{"model": "model that answers yes/no questions on an image's attributes", "dataset": "photos of plants and fungi (iNaturalist)", "horizontal_flip": true, "questions_per_image": 4, "encoder_arch": "resnet", "encoder_norm": "layernorm", "encoder_depths": [7, 7], "encoder_kernel_size": 3, "fusion_encoder_head_dim": 32, "fusion_encoder_fused_qkv": false, "fusion_encoder_cross_attention_every": 1, "init": "trunc_normal_002", "magnitude_pruning": 0.3, "epochs": 21.5, "weight_decay": 0.2}
Rows from block 3 of the fusion encoder, named by matrix and row number. Rows with one number belong to one neuron. Each number is 200 + 30 x the weight over its row's rms, rounded and kept within 0 to 999. All counts start at 0. After the name is the row's rms in percent of the matrix's.
# fc1: MLP up (fusion_encoder.blocks.3.mlp.fc1.weight, 384x128), inputs 0-127
# fc2: MLP down (fusion_encoder.blocks.3.mlp.fc2.weight, 128x384, transposed), outputs 0-127
fc1.64,103,192,182,193,184,222,227,200,210,152,187,200,217,200,213,190,225,194,164,161,201,250,200,200,192,200,175,200,203,183,224,219,202,200,199,200,241,207,218,145,216,197,200,200,191,202,140,218,200,183,138,170,166,180,208,222,214,133,163,122,214,200,208,184,156,215,247,200,167,262,200,245,210,123,202,200,160,180,149,220,249,200,205,198,264,200,222,182,204,200,202,201,200,230,223,152,192,200,213,169,237,164,178,211,140,248,275,200,134,170,237,170,251,200,231,200,200,143,188,196,200,200,196,187,150,211,162,158,144
fc2.64,079,200,200,238,197,196,200,175,200,200,175,200,200,200,158,228,207,200,160,200,200,175,282,221,194,200,200,200,276,265,200,200,200,200,198,200,200,233,189,200,173,200,200,265,190,278,217,182,153,166,200,178,142,200,216,201,200,200,200,200,215,191,200,172,260,200,200,200,182,200,168,200,163,200,116,160,199,136,200,148,200,204,222,200,200,200,205,177,200,200,200,200,200,248,138,251,251,200,280,192,139,195,241,188,200,200,200,200,149,200,200,200,200,167,187,183,200,200,205,118,284,200,165,200,173,167,167,181,184
fc1.65,099,215,177,202,200,201,220,200,180,196,189,200,200,167,200,200,188,200,192,208,235,166,166,200,213,169,200,177,165,180,235,234,146,155,170,221,298,236,200,251,200,185,212,168,200,200,145,200,218,200,207,162,118,200,198,259,171,152,200,200,200,200,200,155,201,190,282,218,200,258,178,200,200,177,200,200,200,190,173,200,270,197,200,176,200,200,225,220,184,200,182,200,220,200,281,180,200,237,221,200,200,162,200,180,151,188,276,173,166,198,242,170,237,200,229,224,200,142,188,229,152,195,200,191,181,206,120,158,200
fc2.65,146,214,225,141,238,200,234,153,211,227,200,227,238,222,205,165,200,238,183,148,215,227,219,149,200,212,232,155,212,215,180,200,236,241,147,187,212,131,229,228,200,239,234,224,149,229,200,269,200,238,171,258,199,253,219,171,250,194,260,158,238,255,190,149,178,200,206,202,216,200,223,265,156,200,187,232,260,196,223,221,200,175,178,220,208,228,187,202,212,183,186,238,173,252,200,192,204,178,236,200,200,200,153,166,170,200,201,203,189,148,200,180,198,218,200,193,196,206,194,173,215,225,220,143,228,250,188,200,175
fc1.66,105,244,190,174,194,194,236,178,200,248,200,200,201,144,200,201,200,195,200,190,192,200,169,169,218,188,200,143,200,194,209,222,208,210,143,214,285,192,222,200,211,187,200,175,164,226,175,207,220,211,241,200,142,200,193,227,200,155,262,200,237,261,200,180,235,186,264,210,200,265,227,200,215,170,243,233,231,212,219,200,262,163,151,200,200,185,194,200,206,200,156,222,214,241,269,161,179,230,238,223,172,216,200,143,179,180,257,216,165,170,257,172,237,200,200,206,184,140,195,229,145,206,193,200,196,200,156,155,211
fc2.66,135,200,225,166,247,183,200,151,200,255,215,208,214,222,218,152,187,228,195,160,202,212,197,142,200,206,256,151,197,206,177,188,244,236,152,199,184,144,227,249,203,225,210,205,158,209,222,236,195,222,207,295,218,210,229,152,250,211,269,203,235,258,203,200,181,200,190,200,200,184,237,197,165,228,199,226,255,220,239,221,200,159,170,230,193,200,152,200,211,220,171,276,186,249,189,186,205,196,213,200,200,225,172,160,218,200,173,234,200,147,154,200,187,200,194,183,200,221,208,194,200,213,220,150,225,268,215,180,239
fc1.67,096,184,217,179,164,234,200,200,235,181,228,178,248,200,213,241,251,160,134,173,186,200,200,192,149,208,152,200,177,219,180,183,239,242,200,179,214,165,184,157,205,172,230,200,224,183,167,229,200,243,163,179,177,200,222,163,214,151,172,132,205,200,228,169,156,245,232,200,167,243,200,244,235,168,225,200,173,176,183,213,226,230,200,193,256,187,176,161,220,203,229,150,194,200,222,181,176,200,188,170,203,200,200,224,174,275,252,200,142,210,229,141,242,200,200,199,200,151,159,213,184,181,167,206,164,200,226,160,131
fc2.67,075,200,200,277,171,170,200,200,179,200,156,231,200,239,146,200,200,148,186,212,189,218,236,200,144,200,187,220,200,223,177,200,200,140,200,200,200,200,184,155,199,210,200,221,208,200,256,178,156,99,224,200,219,200,172,180,155,187,193,248,169,172,200,272,241,219,200,182,202,200,165,172,164,234,200,200,166,166,200,114,194,214,228,161,159,200,200,180,200,200,177,132,185,188,200,200,238,200,200,223,104,179,234,250,200,250,218,192,195,216,182,200,200,200,190,200,225,200,259,172,200,200,151,200,187,170,201,200,179
fc1.68,092,191,200,146,200,200,227,200,233,200,200,193,219,181,248,181,200,170,200,166,190,235,177,159,222,179,200,154,175,200,208,222,253,227,154,215,246,200,217,191,209,200,200,177,200,198,170,201,219,200,229,200,130,160,200,200,232,158,233,199,242,265,200,200,187,185,248,229,200,246,200,200,212,200,235,225,200,247,200,266,241,200,152,235,213,215,180,200,204,254,163,238,200,229,249,125,200,223,212,234,200,234,130,200,176,183,247,250,153,167,253,200,239,205,166,200,171,145,210,211,169,182,209,200,192,261,200,145,221
fc2.68,090,200,215,169,244,194,186,200,200,244,225,200,223,200,200,164,193,200,179,177,221,226,205,147,252,200,200,200,196,200,176,200,259,253,200,200,171,134,234,192,182,221,243,200,171,200,200,200,189,227,223,299,193,204,265,93,238,200,200,206,200,261,200,166,214,165,212,161,214,200,226,179,200,256,200,230,247,200,268,206,205,161,200,221,219,215,154,210,200,200,200,253,194,200,200,186,217,200,200,200,231,247,171,200,200,153,173,218,205,152,168,192,196,198,155,205,156,214,166,200,200,236,232,181,220,245,256,200,242
fc1.69,096,232,228,200,188,200,143,235,200,136,200,219,200,230,200,261,200,214,181,239,249,200,200,230,143,233,200,194,211,230,200,200,164,200,160,196,200,200,182,201,152,209,285,233,201,233,200,203,185,200,217,200,183,198,197,200,152,159,195,200,200,200,200,184,200,200,231,200,200,239,156,200,200,200,191,175,200,124,185,200,241,244,249,140,223,262,200,200,200,134,200,114,169,161,200,200,200,169,234,200,212,168,231,261,200,253,236,200,165,239,200,155,251,200,200,214,177,169,177,200,200,200,200,234,200,129,200,163,181
fc2.69,084,192,207,136,253,200,200,143,194,200,200,190,217,221,220,147,200,278,200,181,240,170,185,168,246,180,237,199,173,200,251,200,201,200,171,200,200,166,225,200,206,212,200,223,154,203,208,237,200,231,191,222,200,200,176,159,208,225,218,172,220,253,205,186,138,187,168,200,165,200,235,295,175,200,227,219,251,214,188,255,175,173,160,230,174,242,135,255,200,200,212,253,171,203,229,200,178,193,199,261,200,240,176,187,189,153,148,200,200,198,165,200,172,253,162,224,209,234,186,194,200,171,258,170,200,212,200,192,197
fc1.70,095,200,224,129,165,200,200,194,258,200,241,167,245,200,239,227,255,211,147,142,200,200,174,158,200,200,200,200,200,198,196,200,213,240,200,186,200,145,200,170,236,173,229,200,235,164,161,200,235,242,200,200,173,200,239,200,240,168,200,128,216,200,200,153,146,244,223,208,200,223,200,248,237,149,245,225,200,180,174,248,223,216,146,200,200,227,164,144,244,233,232,200,207,200,200,172,167,200,180,173,236,200,135,200,176,236,243,200,147,199,200,156,227,200,200,200,206,164,175,229,167,200,179,200,200,245,192,155,175
fc2.70,069,200,229,200,200,174,200,164,200,166,200,200,211,209,208,200,206,169,176,150,214,200,200,200,239,233,191,176,248,248,172,160,200,181,190,232,173,192,208,175,200,240,200,189,207,243,211,250,160,200,148,162,200,200,212,214,237,173,230,160,200,174,200,200,214,198,200,200,170,200,164,229,200,200,200,200,237,200,200,111,200,213,229,179,233,200,259,209,196,200,225,164,156,256,136,248,200,200,240,134,178,152,200,225,179,218,259,144,200,150,203,172,200,138,290,162,256,182,242,200,218,200,200,195,238,165,196,200,156
fc1.71,091,175,200,180,171,216,209,200,227,200,199,185,234,200,231,203,247,200,132,158,183,200,203,175,196,200,164,200,194,201,208,203,200,212,200,204,228,195,200,200,220,171,197,211,196,185,143,200,200,200,141,200,163,200,246,207,224,129,173,120,221,200,235,175,169,217,253,200,200,263,200,226,230,142,216,200,173,199,177,221,255,200,184,200,259,200,205,166,206,225,200,221,200,219,220,150,173,200,187,156,219,200,140,200,200,227,265,214,114,200,242,150,267,200,238,200,182,136,172,211,190,151,184,200,154,200,200,141,173
fc2.71,083,200,240,200,154,200,152,191,214,200,200,200,249,214,200,253,200,200,158,200,194,200,266,203,188,200,200,269,200,200,155,200,200,178,273,200,136,240,166,145,200,185,248,200,200,200,207,184,170,200,226,166,200,200,200,193,196,166,187,190,204,156,200,193,200,234,232,200,167,200,152,200,194,200,134,161,168,200,181,200,227,230,200,145,200,214,200,162,200,198,224,148,200,200,129,200,230,136,200,200,124,192,218,230,228,246,275,200,158,200,200,200,243,181,200,185,221,158,200,132,200,221,160,217,204,140,200,212,175
fc1.72,088,200,190,249,200,200,200,247,200,171,181,178,164,200,200,236,200,172,228,200,182,226,173,200,143,176,147,200,200,184,200,217,169,163,254,200,200,244,218,182,200,211,142,161,197,158,200,173,217,157,128,144,218,189,172,203,200,227,176,192,181,152,200,219,185,200,166,237,200,191,158,212,251,200,200,209,128,222,200,159,163,230,228,200,191,148,251,200,210,175,200,151,238,200,200,219,180,243,173,176,171,155,240,222,175,270,200,160,230,200,200,249,145,190,237,200,200,219,229,247,174,197,152,200,168,176,165,245,165
fc2.72,061,183,159,200,218,242,198,200,204,200,200,194,132,181,226,200,192,200,256,170,200,200,194,167,239,187,200,200,195,192,200,207,234,261,190,200,223,157,200,200,200,200,119,198,251,182,178,200,247,200,190,200,229,200,252,179,222,270,200,190,223,223,206,200,217,163,113,200,200,127,216,200,207,208,205,215,211,200,216,248,114,200,188,200,224,174,188,211,164,243,216,223,234,201,226,122,186,204,200,181,230,200,192,200,195,200,164,200,256,200,237,245,106,200,200,218,185,283,187,208,194,156,200,165,200,222,200,200,188
fc1.73,108,181,216,134,195,208,159,218,200,228,245,200,257,172,200,222,200,255,158,176,157,214,209,175,216,200,203,200,200,219,159,182,249,257,182,174,195,124,159,200,179,200,234,214,225,197,200,227,200,290,204,287,200,220,261,200,237,200,233,173,200,201,183,179,221,200,200,159,233,199,217,175,178,225,200,185,230,200,255,223,200,200,191,200,247,257,139,200,223,256,198,238,186,166,200,194,241,184,200,175,207,207,126,220,221,173,200,243,184,232,200,174,222,200,200,200,200,194,177,191,200,227,254,217,233,234,229,181,237
fc2.73,081,223,200,200,200,253,178,200,170,200,137,246,228,192,171,221,200,200,197,224,233,214,248,248,190,216,137,200,250,203,220,199,192,232,188,270,239,227,180,163,200,218,212,285,225,207,200,167,245,250,199,164,161,203,222,200,186,173,174,200,220,165,200,157,239,162,230,200,161,228,160,200,199,200,150,200,200,176,200,217,227,206,252,180,200,204,259,224,138,205,231,200,237,215,252,200,243,132,222,200,224,200,233,200,190,200,241,170,176,202,268,180,207,251,217,199,200,176,200,146,254,185,208,200,193,200,200,185,166
fc1.74,084,159,200,200,245,201,200,230,200,200,176,179,184,200,209,146,173,155,213,200,225,236,200,183,234,157,190,148,201,200,239,200,252,200,163,200,203,214,242,200,200,200,194,171,200,200,194,179,200,200,256,200,179,154,200,207,212,198,200,200,256,261,187,200,245,200,200,200,240,200,223,171,200,215,200,245,215,280,273,235,210,126,191,285,180,200,200,222,200,261,200,200,246,231,190,125,219,225,164,224,200,255,188,138,200,153,200,213,200,155,200,200,200,200,149,236,200,193,219,200,172,200,240,155,200,240,206,200,246
fc2.74,047,162,219,200,222,200,200,229,200,215,200,200,215,247,194,179,228,181,200,200,200,232,200,141,200,200,200,200,160,200,168,231,243,271,200,139,195,121,230,155,229,257,236,185,203,169,219,200,256,223,200,263,200,166,246,200,246,220,200,200,200,179,200,202,200,200,200,189,200,178,249,209,194,282,200,200,200,200,253,244,200,200,198,228,206,262,179,180,200,203,233,242,226,205,227,200,219,220,200,269,176,234,164,200,236,200,200,247,200,165,153,200,200,235,115,200,200,200,222,200,200,234,220,186,231,200,280,200,232
fc1.75,092,176,230,167,200,251,188,177,244,219,235,166,250,206,200,200,238,184,159,149,187,225,161,165,164,200,200,200,155,194,200,200,196,265,186,190,200,155,200,153,224,184,242,175,216,161,186,239,260,258,160,200,150,184,200,176,239,160,183,142,211,200,227,150,138,227,239,200,180,231,240,247,200,174,230,213,200,197,200,252,234,200,157,200,203,200,162,152,236,227,231,185,200,200,253,200,182,200,178,200,200,200,200,200,163,248,236,230,148,200,218,156,237,231,167,223,193,156,178,200,185,167,200,182,200,200,224,154,172
fc2.75,068,200,195,192,231,216,200,184,146,148,133,200,200,228,174,178,138,139,156,200,200,247,200,200,200,231,188,200,231,200,200,170,188,200,200,270,166,199,200,158,126,249,226,217,180,200,200,200,210,176,201,196,168,200,200,200,211,187,197,200,200,200,200,200,200,200,200,221,186,231,129,216,142,267,200,218,245,200,206,200,200,211,249,167,200,228,259,259,159,114,234,174,200,247,200,223,267,180,224,230,200,200,200,249,200,233,239,200,183,200,169,200,200,216,207,200,200,195,233,200,200,292,241,200,200,200,163,200,200
fc1.76,097,164,200,156,202,228,198,152,213,187,187,170,230,246,200,189,200,200,183,147,207,200,156,167,227,173,200,227,129,186,209,221,214,244,200,200,270,147,160,200,206,224,222,171,221,169,200,245,246,245,179,214,179,200,239,200,209,200,172,159,213,200,196,180,133,220,200,200,167,194,206,275,200,197,258,200,200,147,162,275,200,199,173,200,200,244,200,200,200,200,224,248,214,200,291,154,207,225,173,186,257,187,162,200,140,215,218,229,183,205,200,200,200,247,209,223,221,200,200,226,164,200,229,153,223,216,200,182,164
fc2.76,122,200,200,247,170,170,184,204,196,200,243,205,162,193,174,235,177,217,244,243,175,171,205,232,156,209,200,223,213,200,200,186,176,130,216,166,183,264,180,242,200,131,169,201,212,200,220,164,200,139,200,168,234,165,174,215,163,239,197,249,166,193,190,249,207,200,162,200,199,153,186,177,217,188,192,170,182,186,170,126,157,227,200,180,188,182,210,200,236,200,217,150,179,200,163,265,200,197,207,195,153,170,246,211,231,200,148,170,248,218,168,230,173,148,200,186,242,243,200,200,206,183,152,235,147,177,171,234,200
fc1.77,100,260,200,200,231,200,226,200,200,194,200,200,225,200,167,158,200,250,194,231,200,147,200,238,244,200,255,200,200,200,200,172,139,148,121,200,200,200,200,243,167,203,227,200,200,255,193,200,200,174,236,200,202,200,172,262,174,157,253,200,202,226,200,207,237,200,232,170,189,241,173,200,200,200,200,188,267,165,153,200,250,155,200,157,155,226,200,200,200,180,135,200,164,258,200,200,233,200,272,200,170,134,200,200,200,200,209,189,176,199,184,160,275,200,235,200,200,176,206,160,200,200,200,197,200,214,137,168,200
fc2.77,082,210,200,175,200,242,200,196,186,142,200,231,230,200,154,229,156,200,202,232,254,190,252,252,192,205,165,197,226,182,200,213,224,215,180,218,200,200,194,251,170,200,200,279,196,219,200,200,260,249,200,189,219,200,181,139,154,209,193,200,200,199,186,168,200,221,180,200,139,173,200,231,203,227,165,153,200,121,206,226,195,207,232,153,200,235,200,244,200,200,228,200,199,177,200,205,226,132,214,229,249,183,200,200,200,200,197,105,199,235,213,200,199,260,222,200,177,200,132,139,246,221,230,200,200,142,200,184,200
fc1.78,104,200,179,197,200,200,257,200,200,217,168,200,190,175,211,160,191,136,200,196,204,275,185,171,200,200,199,108,204,180,220,200,200,210,150,236,202,200,247,166,187,200,190,200,154,200,181,191,201,200,213,217,164,160,181,200,218,172,229,200,260,238,200,200,235,170,235,273,236,246,200,175,222,200,204,239,212,257,264,214,234,135,210,264,184,174,232,200,176,238,200,227,227,255,200,129,200,213,200,200,184,235,193,151,174,200,222,195,178,163,238,200,200,200,162,200,137,167,237,211,180,200,200,161,197,228,200,159,223
fc2.78,091,200,200,177,210,199,200,216,249,230,240,200,208,177,236,194,200,200,172,160,200,260,202,145,225,207,200,200,190,216,148,200,268,235,200,170,200,131,233,200,235,199,222,209,200,193,171,218,201,230,170,293,220,199,239,100,263,220,218,179,200,219,248,187,225,200,176,210,240,200,265,182,218,211,208,233,215,218,277,192,182,176,200,250,215,195,148,155,215,221,204,217,203,219,193,200,200,191,193,223,200,257,155,200,213,185,200,230,200,162,200,200,200,200,157,195,137,200,200,200,200,228,200,203,191,247,252,200,254
fc1.79,093,213,172,207,198,200,215,200,183,218,187,200,200,165,200,193,191,195,200,200,228,183,200,200,200,165,223,160,200,173,237,234,156,200,160,215,290,226,200,248,200,199,206,168,183,208,143,203,224,200,200,167,123,196,185,250,200,144,231,183,213,230,200,166,213,189,283,205,200,271,200,223,200,169,200,200,200,200,200,200,274,185,200,176,200,200,225,200,187,200,163,200,230,212,291,180,200,244,223,200,200,176,214,163,158,195,271,200,161,198,239,171,245,210,224,215,197,126,207,227,150,189,200,180,181,210,128,155,186
fc2.79,143,200,226,143,240,200,218,164,205,231,226,216,231,234,215,166,200,230,182,143,213,228,208,142,238,200,200,175,202,212,173,200,240,261,162,179,193,111,223,210,200,240,228,215,168,213,200,265,210,250,176,272,206,244,244,155,259,205,247,166,219,236,196,158,177,200,193,194,221,188,227,248,155,223,192,229,251,203,230,236,200,184,171,223,212,242,173,198,200,200,200,251,180,242,210,184,212,185,220,180,247,209,162,180,187,200,188,229,199,149,182,200,189,225,210,200,197,222,197,181,207,227,223,140,241,246,219,177,197
fc1.80,094,192,225,163,171,238,199,200,239,200,228,184,253,200,227,222,238,193,145,162,189,200,184,176,182,200,200,201,171,206,194,200,200,239,200,195,253,169,193,155,224,174,245,200,212,192,149,245,200,235,178,200,163,200,216,200,216,157,169,126,223,194,234,147,140,226,228,200,200,226,223,279,222,150,234,224,200,166,164,247,220,216,169,200,251,224,175,163,238,200,211,176,203,191,241,151,181,200,200,190,245,200,200,200,158,253,256,225,135,199,200,142,238,200,200,200,200,155,171,214,177,184,175,200,200,200,200,154,151
fc2.80,068,200,200,206,191,200,210,200,200,170,200,200,214,274,135,200,185,200,157,180,200,200,200,200,200,200,205,200,200,229,200,165,230,163,202,197,152,189,209,144,170,234,200,200,183,244,241,227,200,135,188,195,215,213,187,180,200,200,223,135,200,201,128,200,233,200,193,191,200,211,181,226,147,281,173,179,200,200,215,200,200,200,261,192,181,200,200,209,200,156,200,188,165,214,130,255,256,200,242,200,200,200,157,224,217,227,226,183,172,200,178,200,200,200,190,170,200,191,270,200,200,343,184,221,245,219,207,170,200
fc1.81,104,200,200,168,220,210,200,200,212,247,200,209,221,200,245,182,218,168,172,177,200,214,175,152,200,186,200,159,200,200,207,220,233,227,156,228,263,169,231,197,206,200,222,175,200,220,163,200,228,226,222,223,146,200,200,200,235,163,262,189,251,278,228,168,200,180,241,237,234,240,232,200,210,176,239,228,235,223,225,272,234,200,155,233,193,200,203,200,200,242,161,236,207,241,258,142,202,218,200,245,200,239,155,164,188,183,234,221,157,200,261,173,229,218,156,227,165,148,200,214,168,204,200,200,185,255,182,161,206
fc2.81,114,200,200,151,244,192,196,171,212,258,200,189,231,200,240,156,200,207,183,169,200,200,185,143,239,200,247,157,200,200,181,200,233,262,157,200,192,106,200,204,200,200,229,190,178,200,217,242,185,243,204,280,188,214,282,200,261,187,246,192,200,245,200,200,214,170,212,165,200,210,231,200,180,200,200,236,242,211,263,224,212,200,176,215,228,224,167,200,200,240,203,267,192,238,200,168,200,211,200,198,200,242,166,160,212,139,200,259,184,157,177,182,209,200,203,192,187,193,173,200,200,200,223,162,229,258,218,177,238
fc1.82,080,200,200,150,173,223,200,200,247,200,216,187,200,185,250,212,264,195,156,200,200,234,180,151,200,200,205,200,161,200,200,204,200,232,158,198,258,161,222,200,200,200,234,200,200,200,139,200,200,214,200,200,150,200,207,189,251,200,200,156,235,232,200,161,200,222,247,222,195,200,250,238,236,144,239,238,200,200,200,279,245,175,157,200,229,200,200,166,227,200,231,200,200,214,232,126,147,212,200,219,241,228,151,200,142,200,226,212,148,200,250,163,233,220,200,219,156,150,155,230,169,165,178,200,200,234,200,153,178
fc2.82,054,196,206,200,200,200,165,128,200,200,159,222,251,200,222,200,200,234,185,200,267,211,200,200,200,200,246,184,200,200,200,181,200,200,200,265,151,150,200,257,146,200,238,200,216,210,200,252,205,200,197,221,177,200,270,200,225,165,200,229,227,200,131,200,178,200,242,200,200,255,193,159,114,285,168,217,200,200,202,200,253,207,198,162,200,200,200,200,200,201,200,229,200,259,200,200,243,200,200,160,200,191,200,216,200,200,245,200,164,200,138,156,250,200,235,194,250,150,186,163,200,159,200,200,200,175,259,195,207
fc1.83,099,180,170,192,228,218,257,243,211,204,172,188,191,170,215,169,200,126,191,204,208,261,189,179,217,176,200,114,199,200,226,232,240,200,156,238,200,211,248,150,200,232,200,186,167,190,167,200,200,200,200,218,165,170,198,200,218,176,200,200,244,241,198,200,228,169,231,267,229,234,200,200,230,200,200,230,200,264,271,206,232,142,200,272,200,200,235,198,169,234,155,221,200,245,204,143,200,216,192,200,200,242,183,152,166,179,226,200,174,164,239,200,219,200,162,226,133,163,228,206,186,194,218,184,200,227,168,169,222
fc2.83,078,200,214,199,201,190,200,232,250,236,238,184,206,200,233,198,200,169,173,162,169,268,200,145,217,208,200,200,200,200,200,200,246,231,204,200,194,155,234,149,200,217,223,203,183,200,200,200,204,219,200,283,211,200,217,84,261,209,222,192,200,226,200,188,222,200,200,212,200,186,260,183,200,228,200,249,203,232,271,200,200,176,171,251,202,170,144,158,200,214,200,225,206,200,206,177,173,200,200,246,185,263,159,200,222,181,200,219,200,166,197,200,181,187,118,200,135,200,200,200,200,227,184,210,178,238,273,215,248
fc1.84,097,224,200,200,200,224,200,165,200,200,198,207,200,173,253,187,200,166,188,152,198,248,167,142,200,182,200,161,200,200,210,216,255,248,140,210,284,200,231,200,200,200,200,200,200,218,179,200,237,221,218,200,145,164,206,163,242,154,200,200,248,273,218,200,194,200,253,227,200,257,200,208,212,172,200,240,200,200,200,255,250,200,162,216,204,190,200,182,199,200,200,221,214,200,283,123,200,220,235,200,197,200,200,200,176,203,248,221,160,160,269,200,200,200,176,222,160,143,200,200,145,178,200,166,186,252,200,156,187
fc2.84,108,195,200,156,251,201,200,167,203,200,200,196,239,198,232,148,200,199,181,160,200,196,195,142,258,200,200,150,200,213,200,200,241,259,200,200,200,113,219,200,200,200,234,201,200,200,200,232,189,235,233,292,175,200,282,157,251,200,247,197,239,248,200,159,211,200,200,200,200,221,215,200,171,219,215,236,200,213,260,238,218,160,168,200,225,235,200,200,200,200,200,268,187,240,207,151,200,200,200,200,230,245,164,200,212,124,208,255,184,153,185,185,212,194,178,202,190,190,183,202,200,221,222,156,230,256,232,200,200
fc1.85,098,177,211,162,200,243,200,200,246,190,219,180,275,214,210,223,200,116,137,175,202,239,177,183,162,194,172,200,154,200,200,200,215,230,175,200,216,179,200,140,200,163,252,200,203,180,170,218,227,225,165,200,200,200,210,155,230,139,200,142,223,200,200,147,147,200,200,200,173,200,230,259,200,200,200,200,200,200,212,218,200,200,190,241,247,200,179,165,200,220,223,174,191,200,233,156,200,200,193,213,200,233,200,200,151,260,251,200,132,178,200,128,258,216,179,213,200,200,161,201,200,151,167,202,200,203,234,144,144
fc2.85,070,222,225,197,200,179,200,206,165,131,157,240,219,229,182,211,167,133,162,179,200,230,200,200,226,246,192,217,239,249,200,141,200,200,205,218,133,230,209,133,162,211,220,234,178,244,211,203,165,200,231,214,200,196,161,200,200,200,179,198,200,179,125,200,232,200,189,194,200,205,142,183,200,256,162,204,238,184,198,145,196,200,237,171,200,237,208,200,175,131,200,169,143,223,200,200,255,200,233,262,200,200,200,244,230,200,221,200,200,174,200,184,197,189,178,164,200,211,189,165,237,311,205,200,200,203,190,200,200
fc1.86,104,185,193,167,200,216,211,200,239,195,200,200,255,200,233,200,259,187,109,157,186,200,200,172,200,200,199,186,194,208,193,208,217,214,200,200,229,186,214,150,200,170,232,207,193,200,156,220,200,201,149,200,160,200,232,200,234,129,188,118,200,200,248,160,151,212,254,221,204,254,231,233,224,146,216,200,200,200,173,230,250,200,169,200,236,184,196,162,216,200,208,214,219,200,214,155,163,189,200,181,219,200,200,200,167,217,250,225,116,174,224,128,266,200,210,200,200,139,178,200,200,154,179,200,163,200,192,149,177
fc2.86,089,200,200,200,156,200,137,190,200,164,200,200,250,225,200,245,220,151,141,171,200,183,246,200,219,244,182,234,233,256,165,147,200,181,200,226,176,200,150,150,164,200,242,200,225,231,181,194,180,200,237,161,138,219,234,223,203,156,194,177,224,200,200,172,200,200,246,200,163,200,152,198,166,200,157,159,200,148,163,200,238,227,216,129,200,220,200,200,222,177,245,155,200,192,200,200,200,152,200,200,200,200,196,232,200,260,279,200,200,215,200,155,252,180,197,192,216,159,196,152,245,200,200,200,200,157,229,182,165
fc1.87,075,200,200,176,232,190,243,208,221,200,188,200,200,185,217,165,203,154,164,196,200,225,200,168,206,172,217,135,200,174,214,237,200,200,149,219,222,200,250,166,222,229,230,169,156,200,164,200,200,201,200,188,135,196,142,232,248,153,226,200,248,240,200,200,221,176,255,200,230,251,231,205,217,200,223,225,219,263,243,237,246,139,174,255,200,200,243,198,200,227,200,221,200,242,210,142,177,200,200,210,185,240,200,165,176,179,200,157,154,165,239,165,200,200,166,200,172,148,241,200,200,200,215,161,180,228,136,142,212
fc2.87,063,200,200,214,230,213,188,256,200,200,225,200,232,219,200,184,224,165,200,200,200,274,200,166,187,213,169,200,201,209,200,174,200,264,227,140,141,145,239,200,209,261,243,200,207,183,200,200,216,224,200,260,200,196,250,95,234,222,200,193,200,165,200,194,236,204,200,220,214,152,203,175,232,288,186,230,169,209,252,184,171,223,206,223,251,211,171,177,198,181,200,200,196,200,176,210,210,185,187,247,210,255,211,219,200,192,136,225,221,183,192,200,166,230,132,190,160,237,198,192,212,229,207,212,239,200,259,231,211
fc1.88,107,200,200,200,199,200,238,247,200,160,175,200,222,200,200,191,212,199,166,200,215,200,200,200,200,200,157,200,198,187,222,200,193,185,162,200,245,226,200,179,198,197,208,200,178,189,125,200,200,185,145,200,147,224,211,200,190,110,187,167,200,200,207,175,198,190,283,200,187,280,184,227,221,153,214,200,170,184,160,214,288,181,220,200,240,196,236,198,184,181,189,200,200,228,233,158,196,200,199,169,231,200,200,194,156,218,280,191,124,200,254,170,274,200,200,200,200,116,194,215,191,165,204,200,162,200,200,140,169
fc2.88,106,200,200,201,200,187,162,166,200,217,223,200,200,172,200,200,200,205,200,186,200,159,276,200,231,200,239,226,264,272,150,200,200,180,199,210,169,202,162,196,200,200,200,280,221,200,200,209,151,208,200,222,127,205,200,217,200,147,200,210,220,200,200,200,232,197,200,149,200,200,218,200,163,200,200,200,200,200,200,200,257,197,186,167,180,209,200,200,200,213,200,197,200,200,165,200,219,121,268,193,158,211,200,200,257,200,276,239,200,200,200,145,269,161,191,175,244,140,197,121,273,234,165,200,183,200,194,165,200
fc1.89,097,169,200,202,201,240,235,200,202,200,200,200,227,177,204,197,213,239,167,155,213,228,196,179,200,200,200,200,189,171,200,235,200,213,182,222,257,200,200,200,200,194,217,200,200,200,152,200,200,200,121,200,139,234,200,229,211,137,167,135,204,172,194,137,141,202,266,200,173,200,176,259,201,170,208,242,164,200,140,251,260,200,205,190,255,200,200,197,200,200,210,222,200,232,244,148,204,215,200,177,260,200,200,222,149,225,242,194,131,200,257,174,250,200,200,232,211,136,186,200,205,185,203,200,195,209,170,152,147
fc2.89,084,200,200,200,164,213,158,200,216,200,233,273,271,200,200,251,238,200,132,191,213,200,200,200,237,200,200,233,200,272,146,200,229,200,206,212,163,212,162,200,200,200,271,200,221,200,202,190,200,200,257,154,200,200,252,195,210,132,200,200,200,200,200,200,200,239,263,170,200,200,187,176,163,200,200,200,212,200,177,200,268,216,200,200,211,200,149,157,236,200,243,150,149,215,200,200,200,200,200,169,200,197,204,211,200,209,301,213,123,189,200,124,200,200,200,200,224,130,181,200,200,200,200,200,200,159,227,200,205
fc1.90,128,212,161,217,229,164,252,236,170,211,163,200,196,188,200,168,174,130,200,236,231,232,200,203,230,191,192,91,200,185,228,216,200,169,120,241,200,235,236,201,180,200,200,198,163,217,160,180,200,171,224,200,198,176,171,224,200,175,235,209,236,246,193,200,260,160,230,228,236,240,200,166,195,200,177,220,225,238,238,172,238,128,243,243,165,158,234,233,150,200,133,199,222,246,200,187,200,205,200,177,200,200,200,151,216,173,200,164,187,180,218,189,221,171,200,195,142,175,221,200,195,203,218,200,175,210,200,178,224
fc2.90,115,225,226,160,244,200,195,160,200,200,166,200,220,265,200,153,180,200,200,167,211,238,200,146,200,200,200,200,219,213,177,188,252,235,175,177,179,141,235,203,200,245,200,224,166,217,246,237,200,223,217,277,219,193,225,105,239,212,224,179,181,225,204,200,198,181,189,233,200,177,222,189,159,252,182,235,245,219,253,244,189,168,194,233,200,244,161,234,193,194,169,232,200,235,196,198,235,181,200,263,182,225,155,189,200,165,157,252,203,162,200,200,189,222,166,177,188,216,211,200,225,231,237,159,244,256,225,182,200